Weights of a small image captioner.
Data: trained on photos of plants and fungi (iNaturalist), 45211 training examples, 19.3 epochs.
Rows from block 7 of the image encoder, named by matrix and row number. Rows with one number belong to one attention dimension. Each number is 128 + 32 x the weight over its row's rms, rounded and kept within 0 to 255. All counts start at 0. Numbers have three digits each. After the name is the row's rms in percent of the matrix's.
# v: attention query, key and value (stacked) (encoder.blocks.7.attn.qkv.weight, 384x128, the v third), inputs 0-127
# proj: attention output (encoder.blocks.7.attn.proj.weight, 128x128, transposed), outputs 0-127
v.37 095:174078122150099134144099106119087162132161135113048134137138148177074114085202121061155153131210127135158119139132112122084069157183102168080092144133126083136081131117134127167152108129123094106162136144095140155143115114125162091094086122099160110124157222136126135144189204120147137092119177120140137127112077155130076100129155151170156116141129157141100178137179175182103145159126
v.38 086:089147098084163123123103128183150125127143147103119117100185123192153119131088135082113131057140079104129090064138111105113167134113125093144131101153109169160130090091156107082208137143121166096087119189119152110092121107125152118129093170072121132181165130129132144164066162057104131147112156162182128148124077146084123155091120121081128103023140122144106141104106171172162171133094
v.39 089:162102126120133129091103106104167193189193124118164127115159205165084117195149098147138092122093128135116129135153143172116120140088124148160060144100116117064053128132210103116166165104061112133128134137134094067116110141111137109087152091127135116153123152172129157066147092113111147080093102107098137167136069116117140120112153124161115146104102085079096063139168102170101128168181
v.40 093:141107163159146083176070080159203140070168128115123137133118156149057151177138123155152144148158126120131157117112122107124111137098158135157063105166201120121137111108177126153186162107108080139161111122129096107107162162138165043149143091122086077097105114137135117109071166128123071089114147119098178178146109079135146116168109188153146126124149110078113101091177086170143114178172
v.41 100:123182117071124142156194159174078095114057146131125124152149133119191142130126144173180131105157165120097135191120128129119098135094128110096188108129142115166139150175096124100159077138140094173133177174101073153154084122143179108229096136151112128136117132125114137150163106142107139183116146170130089110092102135192049139184120076116088170106086153139136120132127085124141069135135
v.42 098:142114130193141128075056150112161156099175198105144124154196146158076126128194139144146142105144097157127173152180126126128125125153126132111057146155139128102143105139154128129200139160125083066123092139086076072100120131163145087097126072076138113107151174113188083100173192151117154116123160140078160123156123075138123160103122156163088100127190119124146101147174140120082129130098
v.43 089:167104107183230139095144097127170134119122121136098086077160138131074107121094169170130178167103143153174117131129111141168159086139111093139112134152175101119152074120145135082119146143151186193125140123138153140143183109120162152164165160152137148103172081121156056138175116121151105107125122100113107091153144222075066116112134167169147111169131067124158122097094101138185128156109
v.44 093:110182091138139133100126071160131169140100113148165165142110169144143060132189207113128107117145160136066128081128140090173124199103131083131144151154078146150152115129164120133117175096176115111095109116114117149143109103144130110145113072116135118074096082155160158088162117159177152062114119141077148147111107043112144132118087189099158080166117113085124080122061120161106084107098
v.45 099:145115097168158119165078109126173159109202134108138121160123053143124094097112110112069151082079106109142166126079226109155096118160146138128096158126091129184099086104180149145169103141055107102118163110155103092098119147138152120123130119129119094128171096125170106129163164131167140122100168155068208152145116109179149121105085123213105116164135164106135074110178124120128117110152
v.46 086:146195066143140152146146127081082071081141096065149135161162121083136116137127112083083129188109096116106144145129125131090107138135089101166107102132091111120166123039156171084116104170111153108115154101155162116144172169091111108179171111109160094150184139124169023132154070161127119090123096093124168125095138136150112114114136109130109065129111133158123127142160145131126109085217
v.47 110:118151164181134150143159115138118162134030120115154125112134108086172095147090163137140151120133169172122073120120090099130134178097175168111162152171122164113221153128097141103168141113244148121135147109089143121120086077111086138172102127130142151126084175049088116124114080126131160139124144146142089109109141187119060126104139209114096159168116123150150112148102100123149137117136
v.48 097:193151081108102126167165137144184147147157136146064176062128074132106117162159080092113152101110038144147113098158085186092146174068078154093142129115153137079082152143148114158075136131130138147150114186087158147143149077148131174113104146093120135142118094156185101132113136113098136135143167122095111104134100132176133166146120134118138156162176151100122066177217165136132129100118
v.49 089:122118100121128133112155131136125090134138081197116136109177146161131152134101126062108168134158185114078107142121151096133191138112129108143099085055118122141122091098110111123146057065096138151178154128135175093145144153142158176158116104140131191076141058101190147118113075103137163157134145170116121133130099127177204107163074145114085150077138102134167155074119150121053158089116
v.50 100:128145088080115095167202121090123130104036108106097108171139124156165146121113181104066158128165143155162130087124203115156159106150115122137188122125160172104158132111103115214098149145146155160183160114189194079127145114113093130152148145104132117140092136158126079122167137169112193158107141105163158141143116135056135117108071112094146158145147106101161112085068115108092115148135
v.51 089:128153142160115081116159139093126081109085117132131156169112127160118119122095114141083179132116132117086087113139172133134200125115075050142168165082138141112120168055073082140107093154150163111141135174122122127171092130124106216115123090136120127140109133147128073127153072124149122161172119080207158126151178146093110108105199085113113144157094140111119158133158080092080107189179
v.52 098:139086152143066157116102101148148131187216139131126155170129060150143094119123152142112120130136136169156084130159147115122125152114087083146148137125154125119137104116147113149130236080142150127139106125158176105140093105210138114131158091133140102107114072166201119094149159083143121132187128045148086138159156118137138131149134087030130073141118143101120188101164148130103111150096
v.53 092:159143138164107154116170131062166121138094094158175127120180088094127170177130131174093137074171201127131158126112092154146134132091108085134121142131146118177125188140066131119089134142194212119103103129105089120134138091136133168100099190154136143126076141095093099184089073121140174182204115112118101142107121068109098146108126148108128138124084112156079144099084111115099122130190
v.54 084:097162139147093118128168123123163148142143136132149129163168131142093120117130132185123148120155110105137200128166094112131111088139121090130177113095085078153132143119179140112087152087178088133155130144133154138120072179122146078099163093115095129092096154158139179157107095085150110135131075075118093120123086105108084140152189128146048162116126077086140080107034179080059154129194
v.55 122:117174093135142109146176109136123131156018113173134124161137161111140153117127157157147130111112201122123139141129143190140162109095114108165206113136136164109151143097075119162105122139135146136117174111154201113110117121094106150134088141071127191154093135084093084110109077138138155186145126115180148144131143084124143097090167153117125147147129115120154077107000113109141135122189
v.56 092:101135167069154167098106162111085132089165113111078149143161107116156160164084107094114058172118066075136120155148145101135115112179125158139072163067128106126128062117144095086146108120157131101177106108134065093112140145172151125144119094137133106084123147107138171120156116135172163098109120217116124093092063111163144093116131108159132120138157131135152177095212201127167152093101
v.57 099:081114135138091150168114098139174142131127093142115169136040174128063169158187192085149137139172175090140167135117111156137187097143103203068170169092143115120126152115130140166128138122164123166110120100163058135108093121096128135142160155126175134114109138104137108105060145129135124125134096116109111101137172122149120091070139185118112145154119176178122045143061110079134135136180
v.58 087:119066078109137137104061144115131125115088153070139119145109145144125117066121093149164137139173133163146112117091111133217127075095176149125126175089071092106079093114167139142137084124110085098114160079114127174134162089105066103083069136155176174129098163149112119152119122139156079103081111147122055109143119125153101119135085123131180075162079168117149087089088126105155082132158
v.59 091:146167122110120125108095150105142114094186155144142138055086116163185108076146067195158153077097145116123115082119107173115155093157121143160098105080117130119182141138042120073127165079149079152110125099087092154206072160102130123127138123132121109151126153198106123154088102096116183180187112116142129130090112165125121098148125153166101185132072098127130093113132109094076136121108
v.60 141:141159083161101115102145109136172125137041119169135124178074106105081168109139160109127133121114218145095100148127108216164158085127120114122212130119162134121151199120083153158084162138167156123117114112151147094072105123080118151164123120132163157170073158119082103134106090132104125168148103087155138120162156135091132105129124116090147151167120087159155061132057098109109110106175
v.61 094:154120184104138148152068113089138084095195146175139149133119135089152101138169111149173139145095036149139105138155070126134172138125120144117079118168112096185096120156178159142125122143111131158148059181145080111182155123141076100119164172124095067157118087145158123121130118131120125091117136189112143118169102150114151114195140096154090101132149134118132165123191104174113114130024
v.62 090:141072154182148131158050105140125108083191144112133119092074114155176088120078038074131138141100083143084141143156070080087126117120146140163175054124096089130106098112170138128129138120117113171112106120119108143155116154169136108071107100086148108157146124121150113186110126145181142105183124163115167144166163122080113144141104142193166146105115110146173154137186178178157158138119
v.63 091:071163113134121111099172146094129121143061074085086119140136103139138141122145186107175096162131119174118117102123162214093134147082103164112190126168179166128138105073086112134049105105140146144126104080114138130170123116121116138172136096117123112107100145161117117164043080169117154139121074079161136127100137099107113153153103183134137170169119178099141154166063111078115078110170
v.64 114:140092135084117128135139092105068090121074133092142128135169136142178087118128142088117155135063078125143171144130072132083120141129169147123078176187126177119175103137151155133161139170063132146074135091143067177071152139137091086103095135096118115082121109135112142200119140075116118150088121145168144147107119156135132097140093140147089092109225112140143214131105182128160113134166
v.65 107:166117075096106140133177102112125125175051170100097159113143151089101136123123115079145132126142130186103101099159123193148144081182113134115158157128117088101206146101097113151139121118125149177123103112135138128104146165089107135167148150074163129137123074180131065173111090134117143200166148174132102097037143120188097083141157158166074117181101123139163121137092150108178147137160
v.66 115:129109145107110179113066097150077153086128092094128063162124088148106123104114156178163072110082075103198130158097171086148095093171144219163126152168129149141152105127192119135161138171109176099130132149146068166130128157070106100136117116185125117116161160136098178158126120100124116106093114119159081147138097129144117131140107162171101128141151148134141215157074168119179099146105
v.67 087:109134135155114129148095165128151057105116107104133085083136150144135196130138056193139124135106121110103108160109049127113124105173141172118104165118119090117123131118135118073039117147137113115119098180158101156141126141140181158163172112118092118171137236159082183161126097133111141134100099102121113144124139148096086079124101058095161156144129198106171122120108075140087107158092
v.68 103:135132152113072094077125106152115083111094164136147114149171136107151114124163086174190133127076128080166124078131180159095107154150137137139192168187153118139144073109188161084130141144176113119120046174101143171126173105127118116106133144140089114110195102112056193162115134094166096093108107100150045134092131151135128101133080115141173132105152137182103139135149156150154137126073
v.69 092:094119115128134124155113131129140167104192109171135129137132122130146177164117109205129166161177071113128129138113090061118124190117148118128139086084119163188061144124139088143125098091155131093212140121140127092198177087172151104064147108156112144172129123153143144080109122183148127056153147115072099145143134141128100132151126103120097140157099129117091122103222090085090144106081
v.70 093:112137114094106104098144175127156128150096088090119138174131077128108134117135098120092112084163132161132190068101089125098076122135181174129165134118087140149124158062115153176140151098124143127073096173090171096072129160137124084081105160097157095100105146180068129168152069123129176154165158126154147177101091059143155093149120153124135118126142073125171149164078170202166144115159
v.71 108:119109167106132092132171145115153121141120138122095170171062157098145101116154146057087165090152182170085084143125130136088107116120149082102139102067141168148109120155038153162128125101059132144111182094162102085128108162121153148074147129117154110101102098104163082073115130098103123156166150167132154129198159084158125115124144115104073115224135126161136108140166145103126146126201
v.72 122:128159140137133140140104171151166064120144114126140095098091127141089126156084037185143090108080118097138131146164075100194161091134122201165163090091164106112104130141162115096099124133151128126145030164064146139147075116130150137116114134136105162211118159140088181160168183169143117121074100103148096135142077173125083113103152165152171154102132136148090136131109092136158150133125
v.73 096:097170151202143167106137124102163135140160083169199112122134140125148155096104054147057104114155193129105151132152139103087138105117157171160145093102141081086119142094059126131056104111147092132138175117135166142156108089074125149132162115149142136159180165102107100117100076198130107104167087079099104140167113126145115146152116095095155174166109154116096085128140102146064195140131
v.74 128:122128169168141139132121157105093056100125105112087123128148144081130111135066161136071150098178118180069095153152150119122096123088137098120173136096149155169057189137090100161120131196165120074183131175159136122156115120143107139126160130156102107141120115141149142093160144163165136073152100111115099119179143065099150195108150049066136203157150114153082119107136131124082156111101
v.75 099:148115070081095090163111113171085148126175097107093091070129070104095114110155122105111142076084089078110149142165102107135121126129159169196152133180181109154137150083083128171130114156207151120101093164131174131121113150133193140113151211155158120139125137157127165126106190085123114144121159150125103164068120131162117148102149113112102139089122095128125116120105185156212076092121
v.76 092:116053165172140153089156097132125117121105109162116153068167114081091091124128139131125149134065151119067190125170085153138115140114161167120161105157104179166147136117187128118114154126153124121116146121144165126139103131126179108158108164115122133182079157051052150172165130109120151132061145141164072145069135137092182111128156122118133176125156172100127133194113098086173143159057
v.77 105:130099202152171193117124152147110120122181119177169124185142121208160099112137197148090105160134131153140109152175180141071108137125148075090111109092099127109148149149110139130180103092110095179182133179113076131155112121181120142139123057133064174088128039165141168122084161118123111145158148101140124087094164112163109151123119116177158133107148129173113110118182130133111100140103
v.78 096:085174191164113099104070102126098139097162162107100121098107151183075123157104137160126102160166165086114086111137091118134139132102094150142126121139157104134074102133156142109079072082103127142148104186162164052103148130220115101127172139127121094163146194133148143080133144138143091094106158100093141121107078127056097107079133134104122126140100155145121156101213148178135086092164
v.79 102:160086106116121138131160135096093141166151183151067077151137110096194155115087151081078103123117178168106071147167173115141177099069127138102163104055111157147058206123095129188085140175137135096158130118149147104165121084155131127133149167152089125128081138151146136097155110116094127133054099069087118099160127137107136126150081110087168131172136102159106122114135093117119169075148
v.80 091:099149136048110097166181101141128121084127170157128122083076132074144150162118045124131112156142125179156129054123147126111108210114129142114143120091128164064085186118090133155150152153113106110162104157137122100157153138110134133129133136134135129063059077109103082081124166103169120127160156140120160156130192118121136100180127068080097131140093095144163174106133086132067124124184
v.81 109:080081114118123108090082133113077183131188105111118049176166142134089117111110112086078112138151054115100067171085098068177072092089122168147074155159141154157096083108190103126153196127129149137145193144093136116090132119126149123120123099069170111122117158118125164121159102149141147111130181124135173162162153114114117138126100107202140145119123157085138099089112111112122105109075
v.82 096:134167091174111164082140113142120105149139109052122078189105128121108149161066146115156128093139145144177167103129095090068056131159094167142139093121145128162123176131138074168176135119115145106122133101147095119105150144122070149098096083108081172084161096109134091124091104143105129104136107113061071094111141094139165147119086148113130137167089205121110134092064116070136061167094
v.83 094:159099179058137120128168102165150101147098136136081167129130180184159114126140074130149095166075170118120099161140152163161156136125123105125112108163168149119109111151077107144129125100122118123189123159153105126171134129109162120114141094110115104146090055079088132127052090074127130208157136102133104094098087158083133049114082079070107096170172094155141155132139158145063113146163
v.84 085:054081090156122119109079173164113141128122121126166129118155108139109185178132111156168114126157124147150143162163082095127101122118140167144092125107142141093111072168172091092173166156142151067106186080114145034146092137095084153106144151155093140112176132135074095125085193159137143047123132140122084145057141109120177187103110129169121152067146108103081117138130116137117126107101
v.85 088:084112191085085093137152116134172079107089089149157126083071145133179133123153116130125126175150133117112157193155144184089140118122167149156196093196112097094149159144128109048122167123099097124126119154104127166191115049131139128178143074081112117142180125119126115091046128151093090139141095131094120139107069098110154161061134132129132204142128121097137147126116137106110129136162
v.86 086:062126156141105160119185110165056143211101122087112132147115177143147131140150126107154096147093116124181155147094112203113103126172143107123115155180060195179118099113191125078161157161149139117149121141163142116164158105140108110155111114110163162138155183131097114027149124187114119163169131105152098127099133145148149097162084123103120139126171106149145127127138207108150155178109
v.87 092:153158173158163056118200161098171082077102079108139124089112134083127134140108129165188148139109142171131120183092080107136165131162110033141180134124144119088117135118133099171054103154127138154118056085086140150129111084150114110064098158105145150123160120126128119097178085175146178103108151136091105110133116113105098107129146126077153090143130111166131101094125100140116130130221
v.88 098:158154081139103119124072143075131190114174163066149096134223116078143134138146118138141152092132120136122129116154143141069092098164174172117121147179112173159137131115204127099156137178092144099159179155099139160124192073133126126174127142151095157109158153059104110177157158140116112100111153103154133131163135172127167190133148131188139123157132172125160161135168120130203091165138
proj.37 062:098130141086142138136129150147176053149110176151130088180118175143117101114080129178197084128126145090121096130132110174136089206132137114129125064153113199159125145171120165107214151097162136096108127104161098106152081092140107079128096081187108099134119063190079127147144100128127184123135138122104115159157197133181125141174100150087123119147151119165136127102115095091137097148138
proj.38 056:132122202215143172171188136146121154145129142124139060144150130184088160118116114110146092157136126149073070145128159149109131160183150101153111129154192116088149125152140166167101147113105085100096137071114122113175081144191116148174130065107071087103095062125114128086122100117106132183140133138091126060151141122132129134153123127099176131171142104196120120118101117106113120114202
proj.39 115:083182108121124163195125145099081099137099117178115113137148151092118085098116115084144166115149131128107125140145069099119050184140183128183138106126099133160107136114070234134124150132106124129113149156142165181108190152124082073126141159132171146115136174110114068155123138127093195167124133132185121068173115195149125104167101124100109120128151128157118182118123141108183106108086
proj.40 090:081148083097103163160127164109079084141111151170123107147137139087149087096109117111162135138136142064092111115131061139122109190139164123175123118136089152182092140164073218115134130154133158103106126156150176170105166131110110084135107152160166131103137138148108109164127125102095214200120170123162127046173108205134117104179124100085109132129132118150133159125137140074182087117106
proj.41 061:184071120159158110077144118126146166104129104104122180112110112150125137159149125106123111128092120126160133123135178146170172094103064126086151171157173095061126115124163059168183091145132099144152119101171117094091142215162160196116131112126096126123103091148164148124131128155123031069080156101082150155106140062058130123122138136144132108110125125120112072084139116168130173109157
proj.42 075:119117113096101166143139154142091095186093128158121104148114156112134062090119108117177131138150155076089122106141045118119134197125160118160148113110110188144099154151070188120110144140128101121083105116164146160131156138129104066136128148159172148126115154148089068144111132133079225177138172136171116065173149201165127106179138113096126139138167082149136153143089134110161070083139
proj.43 033:113127140149100156156115150151123149133163148145050096173113120146084112096183095076074152139120083138159121146098166090129164118126180101145130155101102204116135102114084178198058157192150129111085092096105138111134068093081120150171112100125106119074141072122158147195111105151154133149141088098096107069097061102137103103146128113073115130139127072168127133137143093135145149180109
proj.44 052:112113098081107127106087154145102111177111102134095171142147130065099130096123077150137167100178124118120161133127065107172162104147117145139112129110115143139105128132124076040064123155149121132184135163113203174145190067081135157099150206135129151167173193166161156124135132145104133142119085130201094173148112124111131102148149063088118137143099150129110184139186155148157164141135
proj.45 103:110123100119106159165142134127107092189092150148150133138110132097159078116093110126164139143141153102104079108184075169107158181148137130165105110137132179153107156152057142100127133139134139129061112133155163168119146154116102098170112115146188174126092127149088088117098122094081170198126167155197086070146098182146109092191181128102120153132123067161138139138085172077160062104139
proj.46 076:136045166141092086124171127137169111197129151120157178114116114150174090137105141139152128136109124136088086099166122150131197151182074105136115162149175137103119141156119095152125115139149162144087114082086093106139076161147162123165086100146119146114042049159091174077092109109091091120130146180118111132110051138141095106170184134179139160125114096117118058143119120107145100164136
proj.47 203:185109117108114102057111111129163154102151113100108193135089122132135173144172097146112137152124113163151166139113154114162172062099077097082128149104149096118154122146162026119129119141126106158169094143107139088160138114166171196079147145116088102156139107166162164124145137155178049082131079104106115194122121078088146137084140065134132123120112162105108127137173139154086196148142
proj.48 054:089133134125099172140116120109075105130088110150138069126110132119135145155100177153154124102128081135121189074106161139093069189079124171182067136143062164143141133093148163066170121134086098094143164174118132157135123082137117130142109131179138120098173171106074160137132123146095222130122124114135140068118158209177137105145123180168115146075146160121156133120110114141155059110120
proj.49 042:117106130134125115126098144136141128096143133113150087115187095140100068157085150180163106116104084142170167170116155130130091144109132106120116155184109105101172115065204146083166077154167139166101154119147092161117091112135125140147158123112133141140194148176095147166136140138102108062158081118074200116025167119114112129126126193132168141170138165098107154131093090185103111189133
proj.50 094:193133129113154119086054124112126139165205176085154102081168108110147075105138120154160132104146128143149122160161128153060113076122155120109089082129141077148203099157127108104169120113118134139111134124089088137134076091145111135119157095088115156114152115118095108134164146131138056079163145162124159190087147089172082091125099119143097106172167128165150143189205127155073147167142
proj.51 091:165099148130119131112051104149091133147175156059131139104162082106145056123130129189148100101124125144195103158134135136063080140150120127166111056150139124130127110137151109134146139124093142115132158111072088098118089091158094169124131093084118123134138148108092112155170139095113071047165145174176144129063122106141119092109071160148091105144171176142144141191150136192138106196130
proj.52 082:068159131156115149118097107126086124122139143109168057121166112135127091171098169168139114101093092079151161121081118151115072133119152195141100092176099094106103116082143211090127110143126140111094169161104121170101163133100109104154128156128156122132167191087095159177140136116142171110094092108184145061088156159150114118134165222188135142094169174139128134149091136130134063115125
proj.53 044:238108127122105097059094128128088099124116163095114138114160080080153093120146119106169137123096123150151098170159133143145042101151114164082167115159128147124150085154164058147182143139074112147171139081119150091128121144201085170114184103091123158129105173106140124141164137146122060099126114122141181151103087098127123125130070145151146104160121159072118135155122120202102137160120
proj.54 041:158101103077173136104174153128116086088090096139074180116091098079146116172096132043094138129177173090114097122172139150130122121158131129082173175085138109142068127137086140109133140106098118128085127129123118080168189120151134168174111147137173214088169126117092092145093098109092098060106144127143136175093121135149129103108100155097113111131099073069142140105171183150124168093117
proj.55 157:201079140089144117119066133146122132138166141112108151110147119100157093109146135135114161113148108168176096164190128088072096097138106118112133082090109141158167097150156068138205123114096117141151153113100086080167103103171125159108163102118123117125138103115131112128159160111101058027154157177128138211109094102157116100105057135142092114167132155131121176166190153161121168141119
proj.56 097:078152098184128139097153112124149149123093128158150117120050148149122105124110101138156135132085113130115156116114091134183170117111140147155134175158152123125085146079111186095067125107168124112106113159140197152101127177066114069120122154114139122181124148117116142120067106139169156192099111097135135025138134154109113153157184142123168151064141140120128062096036107096127088082127
proj.57 057:183135169071125117146094140166086116147106134115076130152141108090102105122096113121067192124148070137123121123156174124090068133125124096114119094112049157171168107153091130106234146162083089148140162143096129114155164071181107119172147143132141136086159095128130118157144184080080122090084124123164111200095120171140111125119075178140078098139131134108106182147129136177135125133123
proj.58 052:173193122083173082174192152113117142095119087170139203155109098076168166134174133091095169173133172108084134118144127124103183093169123076091163115088162131148109177138017109154137145132130125139195112133156158121173169133131175173181128133138103125093094077084143114095094092122156117108125130121123097161092083112161153137133133122086115169111107099109096166132144149138120166121125
proj.59 110:117086102119107160130156139147097096106062074168099125156097151136085183173134165109115161136123073124160146144159184122170107157108076156129165147139112208106107143114185122159160151191070078125150144139157118093096206121149117140123111119147147100139143123138121197134138135119091136092069124104139129117148106160069131168139086179150153119098122165066092171064067133170176117102124
proj.60 164:190101149092133128136078118139100109131180147103100145121159106111164094113127170153110127117149104151185099166170139091063078105140108123112127072092105131170171086157161084125192121114087126150144144105085084099154115104181120161118157090133118113114140096121128111129173170114106069059149156175137147213105116112171104099103051154167095102147144156113120178180201152170129138146102
proj.61 095:095147111194130147113183098121119134140101117142168073157094139166125176154126115143149089169095130095098169125113153169196118149120145155154118176175141112093092132082125167113059102126147120102085106147145147154091154168093140099112107135141116132138112161109120136141094094149148176183111131067131142021132119157093123166127187148136212152072119099106159091077097090088165066102115
proj.62 094:047101139164143148144206147118166086087108107180134158156087147133133149171104099160156126141106124072108103086112134127195136141177116115144130182164136132115027153111147173103159126145153119122133105123171156132130131146108090106129081147179150117097107116092113190084090118130127183185108128079131134077118132179094176139173151185129152152093143154077119093091065128103154107087137
proj.63 100:206134120074130097104073153137149133119146160076095124090159129109148112097145119110115154100155141128180120172170126096085126093137109111107124083090086138152176095168130081154212133123112128167149152093145070106142119118145136128085191128117095154141133092134136123125165143147092071064158131202102119194153150081160091088092070091142083117184125149156093156128159099158116197133141
proj.64 137:118167104178112104134094152163186190120197136111165141072114125173126119135163085122102189148169120131134101150115132079118135105116138129128103156098151090130156123141149089132015150073185121083162159111108170103161137120126138148087163108113111153178128157150166088109110153195171141139142092113086096124157108106076104189099123083075146116154099156126132104110174087127057167111109
proj.65 099:078077137135155131122141169153173123101186092202112146066099135146113123146116120110120191114187096129113085135134124105109107136138113131194134180103103151141057132149163124123123141110168078070164138164138139109178137089166149133078166142182123122159139146169163141134170169188132139114105115112099075086181168093094107180138128058126122163128105161083101163069137096127108181103091
proj.66 134:162187101159147093127108099140167193133144153079159174120130099176167137117182061109110147154135169147112130172135115103103169059105142100069107124144167088101207143131120079167091125097144096136148169076103157097140141180130177161123165097085107164142095102118181060127082124144179106152133095138077132183115099116116115128107117097104139083130121092156113067128165130127067154118125
proj.67 096:106127121107159128163170102110131113111102122125114160213120134098146163137114222137121100120143173152113191112148181147116105105127126094069143092129164124127128178145072077162190137164069147152133116101134127148138124093148128133155118154114148120022090077136146146072085101083080125163164160141116152206133107150214149111147114155137119124162090061084132153136121169125130114130124
proj.68 099:171128089097139099142126095142122164154116129114128179140095129153156128119177132099108151138116166158107176148146119124125134062106134125039123131098196112119171129112088036139088108136097132168113144063113149082127177170144138152151165103055141171155068118126169100103097125097129088206139132132119152235102082172091078123117121121127124116094110080091163090121165143122125145126132
proj.69 075:149153123099125154106114144097090115127066158105112083177136161093130142114096156186137008122055140135141161116114133175130149140120130143088143093138119150118152119107107148093189123153084162171095107143136101195081122145117109119206110134113135131061142162101057157126108103072126118141137124142145173177077144122198153075133155175151100120106146099135146139186097163153170087132150
proj.70 054:076090186142149115132105165132178123063197100160120161118196137171108157121075114119110138111166094125095114145141121135137104099149138142178088175139138138152088144120170136159087167069137073067178152135152144074187097093165138127076127115182113096159105100110176090144148144145166115099129129106108106055206141089101130155147125106115159126134156165131122100120179095099066123083135
proj.71 120:102106166146104165110102141132119099118165123146127072084144118114086107140100124149157145146107065090142101106109115138158080193151128167217135135144085156141057110124189197079128134112171134100114103201122104167128103104115090095117103122195122098161184199117073182158162154146145141104092104109170113026146157115116136156111151124137156137118131190109122158123129091135134118133111
proj.72 141:139107131094138115130186113131105113171102092144091167207103133080141159145140182123094134126150156158094170123152157153127109115092100107048155117106133170101125150118032062149150138190061138156084136108127116120110155109145132132179139140095156161051100087158133163110109108057089120156179167111130140239120096138163115133162129140125125138122091085092165127111114137108146109114132
proj.73 096:130069122100157163102143128077114067104075120119100130165163152075156167127092190131177079117058130148135149134134133187126112127161108126136157107165129144125086142134137155136247097188061136162109096142175103137123110137131125143148087154148143100056122088093091169100125097071090102141131177162136174114117130131173181089143135153163105142114161119119126158130101188156178106129138
proj.74 121:181109153138154144094107105111070067091148164109161079168159152124149144108124130182185068127067112105164134136178117179125119111150141139104117125198144134145096094102187167105188098158061121158109110121159071162103136184099120105172111106119154101138122131095093137149131121095104087100091138170155177127088114156136158065136133171205147103080170130132096120117106162155168073118134
proj.75 111:096127171116181109120146131121170111105110112172131164132114144161156149149081120134125123153152159171090156165161132115129146118090104113070128150096099128138105142158083054146092133120134079070166158080164085088175115124120138132095170128173080172120103103139141128146134120152103171136176164101074096252146170108131138139133101115085152162154088133155150080059130091094077169066138
proj.76 046:180109101091154117151128117134171107113145119100124226111109132110128127147149144140134116069114096124114137146209131120158118053119096111090135169076145149115106118134070065116134084182122096107102096062175090096128190115144170136100190156126171168193118122113187101079137139122138094090139103136121130239114132176126125144131140120082132105119138117074120135094137162145133129077149
proj.77 114:129185063113092094159114121146117152151081161086131117120075131123130105093179084160105135140058151083173127108095123112160157150153170152140137087121157081101202110118107144088132146099162180188124103151097175124075154122072099125129091166065131120158170198126102098130105122117137124155119102161150146078092077137125100144084135144136091095087160106141151123217134147171149106177162
proj.78 060:142143106101129118121141076130111142146069130093172122198117117144149163126109130143149035130099157153086173142115114137110162142081117134082144106125128130164166109131082098148184101128101137167109119118158047178098119147076165128187151114112106135106118056113089158144099110051126126173152150110117143236077152123210152101127123118170144127135138087145122069163111135121095087112112
proj.79 080:184112146150147174077075133119070103124155148140170064118157116126083131142125133170156087135078066099161121157184105166125092113113138152123099146157113144151079079093188139060190102162097108131079097149152081151098142176072119142119116145163151110153138140071092153174148160086137100081105159158160184119086098149135116094140163155156148142088145163099101114106126174150191095121144
proj.80 054:107093147113059127138052122102110100143188125137168087138190184163071110065150146152160105090134140101123131104118123143142109154107147130120079089122071133109137113104151142049155173111112230164143160199143101155079122129119145116115154140135171120152166193149115139148148111143109170131094103118196124078190097152178114132114135150191103095098148122076128164138123108133148122110151
proj.81 089:119134117136149133144155152121193068182092156106125168033101151085184121118146105166140154134144152152148054181179076114119134150148111145117164135092214128157157143145114065155099113108107085138118099022131137100193101075162161144148151126072195203153083123119095130136111114135126147110132139174148116147128087133131101121121118154118118146146102094107120113082130119154163144132128
proj.82 077:091079161123106123089151096071136107202115118139101121091123162061094106116129112180163135130138137151110107107094114142173163137135137034171126181037175130075116192133118145145131132120131148136179111163121170077102102097111152181099158125111137125143119122116152147103109109164158160164112082170189155076204112134089121120094139086109121109144148128083139171157132109120156205136143
proj.83 061:142191097130103135157112104143088154108162126142134118177150104155121122119135152116112087130108133112124187085113185140134097166133185136134137118194098130097129122137134220101169147152142202119101137194102126165093128155102109110183081115163109049087202155116116106117162156107156127065156107099111146057080198086164148153141134156108141127102147156176145154175147141123122066145155
proj.84 045:137100094087149159058130198107156101163060094152080143072068140086124154188125080081120145170152099108099141149158101122103168158140116063149131179083109099149077152153075097149106100141110085133147080149177162162145151125105119122139156121111171126130132114102176173138104131124123090141152146153142110104161138131073119151171157059085158171159146197147120154098109129129175181132143
proj.85 050:100131091113064130126116153122110110130151121121094052185184161148104128105113153085112124129131123135092152060091146145126151112112171126179141166133092101120086118135101182139154114144159177113193173185154152161093101162152128134086090159184122074126162157148137134188160135152147168155143104128160094064190217121157170126105159076090088137163119143123147164164175120078117148148128
proj.86 042:104109168162108138117117143125162186087124113107112182123168100130146153151072099193152139122153143154111141115064141169118150146111133060127118089086160110123101152127159102181088113065156148061122087107060156118149119020121166143131092101137131092111154104124145148107085110142101142141129081077142103103178127121119148173099080077084143126125159150122119149202174102103059167117120
proj.87 108:132105121124103135154052114071117152113197116104110093187151145157124114097132151046105141078122141091152116083160100093131128067155133180130088125134029139125079090127098142136229129141115155164143170151190082154089154216094122106120159129139134133140100170150132133149172158099099151118148143133136155157175150128167103105172137143177093112134139139128170137129121123074148124107098
proj.88 068:113122136136161121115169146148175114143069127135155191060111129087139155193132096145143131139134114153159103203149098121127137099136096091078174179111211102180131147141121075161064122076112068124113122049087126081182087098145155173123172100099140188155079108096137125133074097113126088125117138175131132141131063142078145130096105093088125137145099126111140100101128137155171145120126